A small image classifier, trained from scratch.
Model: 4.32M parameters, 24-pixel images, activation leaky_relu, depths [4, 7, 4].
Data: 72500 training examples, 24.4 epochs.
Rows from block 8 of a small image classifier, named by matrix and row number. Rows with one number belong to one channel. Each number is 128 + 24 x the weight over its row's rms, rounded and kept within 0 to 255. All counts start at 0.
After each channel's rows are labels from the 100 images, of 14848, where the channel reaches its highest value: "strongest on" is what is common among them. Only what is clearly more common there than usual is listed. The data: Sentinel-2 satellite tiles (TerraMesh).
# convs1: 3x3 conv (model.blocks.8.convs.1.weight, 96x96x3x3, each kernel summed), inputs 0-95
# convs2: expand pointwise conv (model.blocks.8.convs.2.weight, 384x96x1x1, transposed), outputs 0-76

convs1.26 [169 118  94 129  62 156 128 147 145 153 107 128 148 122  76 168 155 111 134 125 138 171  91 120 113 143 131 151 106 149 137 101 145 145 136 120 111 142 152  74 126 136 162 114 117 131 145 164 150 111 100 110 151 135 113  93 116 118 127 136 147 143 177 140  99 107 123 113 123 105 138 138 144 132 134 201 126  65 152 115 142 132 159 116 108 122 100 107 138 120 100 129  92 145 134 122]
convs2.26 [132 135 137 118 178 143 127 117 114 151 131 144 118 126 136 169 127 127 116 148 123 103 112 130  94 148 148 139 170  94 140 138 113 113 158 128 137 164 105 126 150 138 140  77 140 108  83  89 143 106 130 128 133 139 183 154 160 143  89 121 134 118  81 119 149 111 121 147 208 120 131 167  61 114 144 136 114]
strongest on: trees; clouds; main land cover: trees

convs1.32 [ 92 134 135 180 111 162 165  96 110 131 101 121  81 159 127 126 136 140 143  99 127 121 109 102 119 129 115 115 160 147 146 132 107  94 137 122 150 105 168  93 121 143 108  98 157  92 106  72 138 119  88 185 117 120 156 180 114 131  92 123 137 162 110 107 117 147 133 175 133 159 130 152 159 137 135 104 125 106  77 109 126 130 118 149 141 116 110 140 140  95 121 114 111 131 105 149]
convs2.32 [146 126 111 125 105 158 174 124 118 136  80 145 145 159 127 113 119 139 147 173 117  98 180 170 155 128 120 139 161 110 113 137 126 108 132 116 149 126 108 169 132 111 137  93 129 136 160  98 109 141 119 182 111  87 166 133 140 135 148 124 109  83 131  99 129 132 131 167 155  98 156 128 154 155 158 125 118]
strongest on: main land cover: crops; snow or ice

convs1.82 [126 147 127 132 122  98 122 177 113 109 164 100 112 138 139 114  95 112 152  86 119 134 140 130 135 119 100 125 108 128 126 149 134 134 151 147 140 142 131 164 139 114 126 149 117 138 129 139 136 160 136  99 143 102 177 131 161 138  87 122 130 142 147 108 120  87 146 109 180 173 176 100 114  73 147 133 116 136 122 104  62 142 112  89 116 121 151 190 143 110 125 117 151 126  76 121]
convs2.82 [121 142 120 132 118 182  86 146  75 112 168 151 154 100 155 125 105 111 176 165 158 137 146 172 143 163 143 140  95 148 106 127 125 159  82 128 142  85 116 139 147 106  70 110 145 141  99 172 129 182 168 146  99 120 120 106 140 142 133 120 111 133 140 114 132 163 171 114 163 128  95 121 122 126 106  92 136]
strongest on: main land cover: trees

convs1.81 [171  88  85 116 137  86  94 105 102 125 147  87  96 181 115 157 125 133 154 111 122 124 159 149 183 161 159 100 119 141 106 129 154 118 126 144 129 126 137 137  93 101 147 153  82 141 132 127 108 145 153 132 126 137 144 132 127  96 182 121 120 120  98 112 134  96 112 105 120 112 140  79 106 150 126 156 143 134 101  99 160 185 139 133 111 102 100 126 114 137 141 125 135  98 148 120]
convs2.81 [116 110 127 100 122  72 144 109 134 144 123 133 133 151  72 160 146 111 127 167 167 101 127 147 176  72 147 154 151 119 132 133 114 117 117 108 134 161  85 134 112 101  91 102 151 126 138 126 142 143 130 117 124  85 136 101 131 160 104 149 128 134 141 131 142  81 103 148 108 147 138 102 156 124 117  92  89]
strongest on: built area; crops; main land cover: built area

convs1.3 [133 109 103 147  96 108 161  88 120 138 122 125 131 135 133 125 134 108  86  87 115 141 123 109 125 110 165 139 114 108 126 140 147 111 137 117 164  92 167 133 122 149 139 140 128 116 150 125  82 150 136 127 114 165 122 199 102 129 124 108  79  92 116 153 114 138 183 113  94 130 131 106 117 100 171 143 117 137  97 110 134 121 155 104 114 147 115 107 100  95 181 165 120  98 127  86]
convs2.3 [116 135 141 152  69 107 121 121 117 100 178 110 114 145 151  81  87 156 126 117 121  86  94 141 114  98 118 136 130 158 118 175 149 134 117 106 150 121 163  95 125 144  99 157 150 200  50 124  99 152 153 118 110 139 122 134 158 122  99 133 129 118 116 126 106 121 143 150 152 182 135 144 163 160 114 108 109]
strongest on: built area; crops; main land cover: crops

convs1.0 [144 175 123 161 108 145 150 139 133 120 139  98 110 116  91 104 114 125 117 121 141 133 170 153 113  99  98 127 149 171 114  87 153  64  97  83  89  80 136 162 133 151 107 127 136 155 139  98 120 109  89 121 137 110 125 110 122 125 167 126 133 119 108 149  94 118 144 154 127 110  98 116 119 104 110 123 127 159 129 108 114  95 116  96 131 102 132 142 128 147 184 107 139  99 127 182]
convs2.0 [157 129  75 141 136 109 100 110 108 115 155 129 113 100 118 150  79 105 109 149 140 148 116 143 111 156 128 121 116 114 119 144 147  95 120 137  65 141 124 129  82 100 117 131 114 176 134  95 128 133 139 144 122 136 129 149 110 120 105 142 119  60 121 134 145  89 121 138 158 133 157 104 122  72 134  99 128]
strongest on: snow or ice; main land cover: snow or ice

convs1.21 [126 120 150 114 134 106 142 117 141 149  97  98 142 109  98  77 164 114 128  90 113 114 102  94 106 145 154 156 109  93 143 142 133 101 121 104 136 135 145 111  89 114 155 102 155 145 102 151 111 128 122 115 124 172 127 129 108 154 137 117  75 105 127 109 138 111 150 135 131 127 117 136 160 114 116  82 106 129  78 113  96 158 143 136 197 128 134 117 138 189  92 104 107  98 156 141]
convs2.21 [146 130 108 143 140 105 140 138 142  58  85 118 126 176 144 121 156 136 149 117 132 137 138  96 135  88 104 115 123  88 159 114 118 128 143 107 113 136 138 111 141 143 148 139 162 109 129 123 143 147 110 107 140 146 145 105 101 157 137 152 138 108 137 138  75 114 126  96 106 141 122 106 154 132 134 168 139]
strongest on: crops; built area; clouds

convs1.25 [163 101  76 145 121 147 113 152 152 148  80 115 142 126  76 156 146 139 145 187 113 115 104 109 138 116 142 140 148 161 144 135 113 123 145 103 123 160 147 116 166 122  97  92 140 139  90 138 131  84 144 140 149 126 138 160 131 159 138 157 138  95 165 110 126 151 125 162 108 127  99 118 139 136 104 116 163 150 147 147 156  85 111 157 151 137 134 107 129 125 177 139 125 129 162  83]
convs2.25 [148 117 139  85 102  89 106 145 136 110 181 115 144 148 139 106 131  88 128 112  88 111 131 133 143 123 184 139 116 116  95  78 140  99 122 108 121  84 126 133 146  89 134 134 106 123 165 131 123 134 160 139 117 138 107 110 140 153 138 150 122 128 135 137 108 144 148 129 126 137 118  97 116 103 143 116 139]
strongest on: clouds; main land cover: clouds

convs1.78 [161 125 128 108 113 165 106 158 108 128  94 135 204 110 115 127 112  95  84 145  73 138  94 142 119 127  83 132 152 105 116 153 142 151 133 156 124 115 113 140  93 118 124 126 153 102 138 136  97 121 127 114  85 117 129 103 155 166 127 152 110 114 115 133 156 116  89 147 127  80  88  83 114 131 124 134 112 105 166 165 137 154 172 124 100 117 118 108 133 121 120 150 122 133 159 147]
convs2.78 [122 146 107 134 156 148 153 156 119 141 115 112  85  86 115 135 123 115 111 105  98 133 126 146  95  88 130 120 139  92 106 102  91 116 120 135 168 151 179 148 135 134 145 124 137 168 179  96 122 144 144  96 129 109 118 132 115 156 138 119 119 148 104 145 137 122 102 156  90  87 165 141 108 110 165 120 184]
strongest on: snow or ice; main land cover: snow or ice

convs1.77 [132  80 109 115 139  76 124  96 128 112  88 114 129  84  97 147 162 118 106 118 155 111 125 140 108 130 126 142 115 121 131 131 112 169 131 113 146 109 118 131 123 132  84 114 154 127 155 135 156  83 113 124 128 169  78 129 151 160 144 140 118 161 103 127 175  91 164 102 177 137 121 108 176 132 139 122 174 155 134 141 136  95  95 153 143 130 107  96 138 162 138 147 148 106 114 105]
convs2.77 [151  92 153 109 109 124 119 135 129 121 184  65 101 123 182  98  89 113 157 130 128 133 121 113 112 107  78 112 136 109 122 151 108 156 136 128 150 148 150 101 142 155 153 139 127 144 160 119  90  90  89 130 116 103  90 149 160 102  88 151 103 139 130 142 132 149 117 137 146 121 156 136 135 149  88 174 144]
strongest on: built area; crops; main land cover: crops

convs1.90 [ 52  90 114 101 161 137 125  85 113 112 118 160 109  87  88 140 119 117 107 118 163 144 125 139 128 137 158 114  91 135 103  91 140 166 127 122 102 133 131 122 137 143 170 168 141 142 155 100 163 114  92 156 125 107 150 124 138 106 136 110 128 101 132 135 147 134 133 106 101 168 121 124 106 156  91 108 124 152 136 113 118  82 123 138 121 142 144 155 125 114  79  75 102 137 149 117]
convs2.90 [149 129 135 113 158 135 128 108 145 144  87 165 118 145 124  83 151 117 159 146 150  99 119 109 131 144 166 100 137 113  95 115 133  93 151 103 154 152 148 139 134 172 150 152 133 152 146 106 119 113 156 144  96 108 103 119 143  98 143 160 150 154  48 140 130 151 131 139 166  88 140 129 106 110 105 136  89]
strongest on: trees; clouds; main land cover: trees

convs1.84 [133 150 163 101 118 187 135 115 144 112 128 110 123 135 114 135 126  94 113 159  83 111 110 141  74 122 173 123 131 143 135 157 147 128 142 112 140 161 133 175 107 132 105 144 112 130 133 128 110 120 124 149 101 173  97 148 105 113 121 109 120  94 168 124  81 127 131 137 122 186 140 111 148  93  82 142 105 125  93 155 118 123  97 115 133 102  93 150 155 141  89 134  89  96 131 103]
convs2.84 [109 105 106 125 126 142 131 121 119 147 110 136 149  97 152 142 129  87 152 104 103 128  84 194 157 134 128 106 118 115 130 121 138 143 137 133 145 122 121 123 132 149 141 122 135  71 116 141 117 104  97 169 131 144 168 110 138 118 154 126  87 110 129 125 133  76 132 149 151 137 120 118 146 141 136 205 110]
strongest on: trees; main land cover: trees; clouds

convs1.37 [143 170 161 107 151 117 133 148 170 145 100 163 164  93  85 117  94 144  95 171 129 119 108 117 129 134 133 111  96 144 120 140 143 101 137 143 178 126 143 127 118 132  96 148 145 154 136 141 141 135  74 172 138  88 113 153 108 101 133 130 149 114  78 151 133 167 106 114 113 100 142 122 111 144 113 130 147 161  89 134 178 106 141 130 125 130 149 126  84 102 120 115 147 154  94 140]
convs2.37 [128 162 139  89 129 191 122 159  69 144 164 113 130 134 162 177 122 129 119  98  86 109 120 114  91 135 178 147 112 149 104 117  90 146 116 159 139 111 122 144  93 128 130 139 142 173 120 152 106 112 130 174 118 105 145 102  85 114 110 129 116 106 137 102 153 110 120 112  88 159 111 178 123 105 147 160 120]
strongest on: snow or ice; main land cover: snow or ice; main land cover: water

convs1.64 [110 176 108 130 134 136 129 145 143 102 123 162 142 128 117 125 147 154 150 164 178  56  80 135  89 109 120  91 110 125 123 162 143 133 153 171 128 146 141 100 127 142  83 111 158 153 126 163 158 107  96  88 154 128 145 133 140 149 133 140 138 117 127 149 172 124  97 121 137 102 162 131  91 111 143 134 140 125 153 163 109 101 144 148 158 121 119  90 119 132 159 119 137 144 105 162]
convs2.64 [142 109 117 133  91 110 142 163 148 145 131 119 152 170 117 136 118 165 143 158 104 113 113 125 117 101 124 136 163 144  91  92 149 114 140 135 131 104 114 138 154 120 135 157 142 126 126 153 154 156 126 117 116 173 111 115 122 159 110 117 110 130 125  64 148 138 127 120 124 116  92 177 116 109 103 117 134]
strongest on: water; main land cover: water

convs1.13 [ 82 114 157 110 107 124 112 170 130 120 132 142 123 123 129  83 134 123 134  95 142  84 151  76 150 132 141  99 165 108 142 144 121  87 127 104 167  74 144 103 128 114 125 108 140 163 121 103 115 120 137 109 108 117 125 121  85 122 141 129 112 162  83 109 108 146 135 143 141 145 100 149 161 158  91  90 131  99 121 119 119 121 188 122 118 120 125 119  74 141 132 114  99 148 177 137]
convs2.13 [132 124 115  98 127 125 153 173 106 124 123 137 101 180 114 107 108 100 131 112 163 147 112 110 158 126 155 116 121 160 147 127 109 123 141 136 136 175 153 192 152 130 119 134 148 131 101 120 131 103 108 117 120 142 120 126 105 111 137  99 128 147 144 146 113 156 107 159 128 111 100 130 114 142 142 167 210]
strongest on: main land cover: crops

convs1.8 [122 152 175 130 108 158 124 138  99 104 123 109  64 155 193 159 149 153 113 142  75 114  99 139 104 119 132 123 149  86 123 135 153 148 120 144 131 168 156 159 140 103 129 129 175 103 124 164 124 136 134 178  95 103 101 117 137 139  88 154 152 102 112 124 164 118 117 103 142 142 126 134 123 124  79 121 126  99 139 122 124 131 103 108 119  94 107 127 146 139 129 117 103 120 160 158]
convs2.8 [157 125 126 122  70 122 127  91 130 155 164 112 134 113 165 121 143 137 160 131 134 129 142 127 127 125 113 105 118 104  80 121 151 116 147 112 146 134 125 111 154 125 148 177 126 129 107  78 184  91 117 106 129 111 123 145 149 107 205 143 109 101 120  91 139 141  99 158 142  91 145 131 169 151 156 110 158]
strongest on: water; main land cover: water; flooded vegetation

convs1.80 [120 110 125 168 135 103 121 104 137 103 128  92 171 120 172 124 112 140 116 144 146 130 139 145  92 135 125  86 121 177 135 156 117 145 167 136 165  91 104 135 130 127  80 134 149 144 160 126  77 101 127 145 154  96 108 116 116  87 157 102 133 158 140  89 147 130 131 150 111 139 131 137 155 152 132 102 140 155 119 111 136 123 119  87  98 134 125 117 114 119 171  96 165 117 142 195]
convs2.80 [153 121 147 128 113  97 160  89 125 116 128 139 148 104 110 145 149 137 173 160 123 119 152 113 141 139 137 120 126 160 157 101 147  95 112 141 105 159  75 191 107 147 152  84 115 128 159 121  80 153 113  64  99 168 146 137 105 140 133 101 116 107 114  93 143 120 118 139 105 120 148 127  79 134 130 136 146]
strongest on: snow or ice; main land cover: snow or ice

convs1.75 [128  84 143 157 106 139 150 119 124 156  70 126  99 123 152  65  76 124 133 117 124 109  93 111 127 122 111 113  96 148 133 114  86  96 108  96 125 125 155 141 102 132 106 131 104 118  91  69 120  95 147 104 116 118 130 155  98 156 114 122 121 142 116 101 110 145 111 136 145 145  97 119 177 145 102  80 129 114  89 120 101 107 126 100 111 140 114 171 155 125 135 104 114 121 121 105]
convs2.75 [148  80 115 113 151 128  97 137 130 132 112 108 127 168 145 135 122 164 180 114 143 101 118 128 142 132 105 151 168  72 122 161 117 123 155 156 136 142 117  98 126 116 150 172 122 107 138  86 113 120 147 185 143 104 142 131 148 126 158 134 119 129 125 121 121 137  86 157 128 153 138 107 218 151 112 134 142]
strongest on: crops; main land cover: crops; built area

convs1.18 [155 103  97 134 133 143  99 121 140 123 163 123 122 148  90 161 125 102 105 111  96 108 144 101 136 123 132 171 132 119 127 181 161 123 139 122 157  74 133 126  85 110  86 116 121 119 165 128  96 120 124 137 131 136  83 119  94 157  91 101 142 136  82  68 129 121  85 158 121 120  90 154 158 132 141 127 112 119 127 141 122 144 154 104 121 131  66 123 126 162 138 140 146 107 133 144]
convs2.18 [111 115 119 101 128 128 124 104 105 133 127 130  79 168 141 155 137 110 132 152 100 130 115  84 131 145 142 118 149 109 107 158  94 148 132  91 112 130 128 127 136 162 123 111 138 140 168 137 118 117 140 104  98 136 107 148 143 106  84 158  85 155  91 128 115 138 157 156 127 135 148 121 155  92 121 129 149]
strongest on: trees; clouds; main land cover: trees

convs1.5 [121 152 107 118  97 174 155 117 125 119  91 101 134 149  77 105 164 130 115 126  97 145 159 126 106 110 130 103 138 125 165 117 172 124 130 109 117 132 154  86 108 129 176  95 116 153  99 107 104 108 121 137 155 157 108 161 109 134 131 118 106 175 102 102 115 161 164 129 134 143 142 115 182 124 130 161 119  89  88 113 131 107  83 110 114 108 111 130 145 130 104 155 122 129 145  82]
convs2.5 [164 140 136 118 144 137 107 137 127 120 136 127 130 127 136 150 152 131  89 145 143 105 103  80 131 167 127 152 140 162  97 149 157 122 114 118 170 172 130 149 123 168 144  80 122 162  70 124 123 122  71  89 132 174 156 151 121 117 149 112  99 110 116 124 116 104 118 179 109 170 108 162  81 144  61 115 110]
strongest on: trees; clouds; main land cover: trees

convs1.69 [ 86 150 145 148  84 136 177 109 112 107 110 123 103 146 129 102 117 138 143 116 162 133  98 112 116 132 123 152  86 147 134 129 102  93 150 154 111 125 196 115 130 150 133 136 117  87 126 112 126 106 114 155  91 109  99 193 110 146 126 116 101 139 142 106 115 182 116 122 126 192 114 102 125 157 160 145 138 113  85  79 122 111 148 113 116 143 118 119 115 115 134 117 106 124 126 113]
convs2.69 [114 130 119 135  92  91  96 121 108 135 135 104 117 102  88 141 121 182 135 127 117 111 112 139 128 104 125 141 121 132 115  64  90 141 125 102 138 139 124 117 122 160  93  99 146  86 194 113 193 122 165 151  72 132 104 111 146 130  98 119 102  88 128 117 155 125 106 124 104 179 104 142 147 132 113 129 147]
strongest on: crops; main land cover: crops; built area

convs1.95 [ 95 110 133 116 114 140 182 122 117 130 132 101 161  90  99 108 110 175 141 114 132 136 156 139 152 139 153 122 122 110 146 119 150 103 138 122 110 124  83 127 132 108 127 124  96  83 127 153 131 182  94 114 130 125  64 113  94 111 124 123 119 151 105 111 125 102 132  92 196 113 144  99 140 151 100  91 151 145  74 151 131 109 109 130 145 106 126 124 102 117  80 114 129 130 104 135]
convs2.95 [109 130 136 135 115 111 118 105 149 107 133 124 103 137 140 135 122  99 115 105 137 133 139 111  98 163  80 121 137 131 106 165 126 164 124 104 123 137 125 136 146 129  97 146 137  86  83 155 105 141 125 172 181 136 133 150 143 103 110 142 145  90 141 126 116 122 100 131 136 120 149 166 139 109 148  91 125]
strongest on: water; built area; main land cover: built area

convs1.47 [134 120 130 124  97 113 171 138 103 113 111 138  88 121 101 105  82  93 113 119 157 147 112 163 112 163 143 127 142 113 151 122 131 146 128 145 108 125  84 103 152 134 162 135  99 112  93 121  96 104 149  94 132 147 142 100  82 136 161 109 131 149 160 119 117  84 136 110 110 133 108 107 178 137 162 163 157 179 141 167 179 132 135 132 165 113 122 137 129 129 147 173 118 125 129 149]
convs2.47 [128 117 112  96 117 131 121 147 163 130 103 113 123 161 101 145 123 100  99 173 135 126 158 159 130 123 108 107 122  91 141 173  98 147 127 130 132 132 158  84 118 143 150 103 124 145 119 106 107 111 146 125 147 163 132 138 128 117 159 138 141 113 130 141  88 114  86 139  89 134 168 157 164  91 151 129 124]
strongest on: snow or ice; main land cover: snow or ice

convs1.24 [162 116 119 121 156 116 161  93 133 129 139 127 131 128  80 143 105 102 122 111 157 145 132 112 146 130 131 137 102 127  95 127 117 134 127 159 127  57 107  96  62 131  98 118 132 106 162 159 122  92 167 154  96 156 100 113 114 100 124 123 147  85 139 115 125 123  96 139 112 118 144 122 166 150 139 138 147 136 107 105 145 121 174 124 124 139 102 133 161 132 175 103  83 140  78 141]
convs2.24 [128 148 141 156 134 105 116 157 110 146 183 122 147 130 125 126  98 177 153 152  77 121 147 182 112 181 129 103 133 106 110 138 134  91 141 107 177 109  92 105 155 143 122 111 133 112  91 127 155 148 141 125 121 181 136  99  97 110 130  87 128 105 128  97 150 144 114 142 124 134 140 155  91 108 163 124 167]
strongest on: crops; built area; main land cover: built area

convs1.56 [115  99 168 110 132 143 145 117 138 121 136 143 106  62 129 125 112  87 141  89 163 132 136 119 109  82 137 128 149 131 101 111 101 128 102 121 140 134 143 155 163  76  84  84  74 142 109 159 128 138 166 149 147 126 117 146 114  89 118 116 109 131 101 131 119 106 139 144 125 113 142 150 101 124 143 108 163 150 104 122 153 108  94 126 164 173 152 130  85 126 164 105 101 127 143 108]
convs2.56 [ 82 142 148 118 114 142 169 156 117 114 100 121 145  84 117 132 157 135 110 104 150 156 121 138  75 108 131 141 132 140 136  73 128 139 101 126 106 117 158 172 128 125 134 110 125 150  99 150 101 114 113 109 154 171 114 147 132 160 107 132 135 131 128 148 111 137 137  95 116 140 144 134 141 121  88 131 147]
strongest on: snow or ice; main land cover: snow or ice

convs1.44 [168 115  90  88 143 126 104 139 118 131 142 124 127  91 107 117 107 129 147 111 139 177 119 101 153  87 130 143 120 153 157 148  95 125 159 116  82 128 100 146 131 130 128 169 129 138 158 133 113 138 148 109 152 135 124 127 115 127 162 108 127 105 134 175 167 105  87 119 141 146 145 155 120 122 110 139 128 122 136 154 108 182  85 112  97 119 123 211 173 125 151 146 104 149 117 120]
convs2.44 [128 127 128 117 108 139 103 154 131 137 148 109 119 182 155 147 133  99 129 118 118 125 146 137 129 101 102 124 124 118 133 124 137 109 131 152 151 136  73 107 129 120 100 172 107 131 129 141 138 151 120 122 103 161 151 140 117 128 122 145  83 165 129  82 157 130 124 102 161  83 155 131  87 145 140  89 122]
strongest on: main land cover: trees

convs1.52 [ 81  81 149 121 102 131 135 120 115 167 125 128 159 131 150 141 130 167 161 127  84 122 158 114 128 160 153 106  93 104  81 157 142  95 135  76 114  97 190 134  96 135 133 121 110 152 134 148  83 123 143 105 143 133 122 124 154 139 112 140  54 137  97 138 118 160 111 137 149 154 111  90 104 152 144 109 138 133 111 104 106 134 130 131 122 138 151 128 120 156 153 118  97 127 116 119]
convs2.52 [132 149 119 102 164 161 140 116 130  97 153 128 157  97  89 110 190  93 128  92 118 132  96 191 123 127 133 134  90 134 122  70 150 136 125 110 160 103 137  94 138 149 122 135 138  66 131 150 127 149 124 140 133 115 115 147 164 151 135 106 146 119 125 130  88 161 101 134 108  62 120 132  91 144  68 125 175]
strongest on: flooded vegetation

convs1.42 [135 136 101 124 105 136 138  86 164 149 145 143 128 156 105 125 172 137 127 126 104 120 145 150 139 146 131  88 137 122 190 128 151 107 106 131 140  76 132 127 106 125 179 127 115 100 133 123 114 118 155 183  91 114 156 163  97 148 108 137 153 108 152 101 101 111 112 121 111 110 143  77 144 122 126  91 120 112  96 130 120 125 165 119 132 145  81  77 122 130 120 135 138 166 178 133]
convs2.42 [136  93 135 134 157 101 130 123 118 142 100 121 100 130 114 124 136 114 143 155 127  94 104 107 130 130 106 104 175 138  86 120 123 143 165 144 121 195  95 124 130 129 145 127 135 126 148 161 132 135 101 107 142 135 131 121 125 125 108 116 127 110  71 126 133 118 148 119  94 170 140 104 142 151 142 156 155]
strongest on: built area; crops; clouds; main land cover: crops

convs1.11 [122  76 122  99  88 100 176 118 111 134 110 176 111 137 100 104 109 124 145 150  88 123 150 139 131 158 136 159 128 126  96 170 121 107 107 138 121 117 140  90 130  65 149 152 117  94 118  98 115 100 131 126 139 131 131 116 101  99 137 103 137 167  73  95 156 135 130  66 126 131 124 136 132 149 118  93 102 110  98 116 112 124 156 117 122 127 136 136  93 174  94 115 137 113 133 129]
convs2.11 [122 131 124 117 155 124 135 119 156 183 159 151  47 155 122 117 141  90  76 126 171 113 119  90 126 139 108 118 165 128 151 100 114 161 138 125 122 155 112  94  95 137 120 168 184 129 184 176 141 121 140 147 119 104 101  97 111  94 141 163 135 127 138  89 119 118 147 126  77  76 120 115 132 102 136 161 103]
strongest on: built area; crops; clouds; main land cover: built area

convs1.57 [115 134 118 142 129 141 149  90 171 132 131 139 159 141 120 125 138 116  87 106 147 142 155 115 119 168  87 122  90 121 138 152 114 134 123 100  88 115 181 133 106 136  82 161  90 143 121 103  58 114 139 142 125 119 106  97 122 108 115 109 130  95 126 138  85 109 116  98 141 160 113 146 139 107 112 109  98 137 131 121 154 120  97 135 169 134  81 142 144 124 164 159  92 105  97 162]
convs2.57 [129 108 115 103 155 141 114  82 154 144 143 126 153 112 123 154 114  84 123 148 173 138 130 134 144 160 132  74 124 160 121 106 140 134 143 111 148 163 128 100 151 135 156 135 123 112 119 116 103 107 117 142 108  93 128 143 135 147 142 115 108 152 113 102 114  97 147 167 135  92 173 146 121 128 152 118  85]
strongest on: clouds; main land cover: trees

convs1.27 [ 93 122 144 136 103 131 141 115 157 128  96 128 108 115 154 102 158  96 131 134 129 145 157 101 107 144  98 157  94 138  56 123 149 116 136 118 135 160 163 146 121  91 100  91 130 113 138 140  73 129 167 121 132 124 159 159 121  92 116  79 116  99 105  96 128 141 160 148 188 114 175 137 139 146 136 124 114 140 137 162 137 136 150 120 151 104 121 134 144 118 173 131  98 140 117 105]
convs2.27 [153 148 113 129 159 126 107 134 126 137  97 125 115 151 136 126 130 157 106 136 135  72 131  77 137 129 132  82 128 100 116 138 111 138 107  94 155 127 159 143 140 149 134  79 139 156  95 130 111 115 137 135 138 141 150 123 173 144 108 140  89 139 107 111 126 181  97 138 134 127 105 120 100  97  98 141 124]
strongest on: built area; crops

convs1.28 [147  98 100 123 131  87 120  78 134 131 133  94  92 122 127 132  92 142 109 141 123 130 170 160 132 114 184 147  95  86  99  95  99 141 160 165 121 100 110 128 128 127 127 158 122 128 120 126 127 128 159  97 127 155 115 124 115  88 142 118 133 130 135  95 162  97 185  97 126 161 150 119 135 135 147  81 133 143  88 152 139 118 137 140 126 115 160 102 132 122 168 139 124 129  76  89]
convs2.28 [137 118 137 129 112 100 181 158 156 153 124 108 129 107 129 183  98 137 120 148 106  91 126 124 140 162  98 132 147 136 146 170 108 119  99 112 161 114 108 156 131 164 159 138 166 134  94 162 190 113 145  94 126  96  96  89 151 130 129 102  98 116 128 118  91 130  90 107 167 153 162 142 132  87 158 166 135]
strongest on: built area; crops; water; main land cover: built area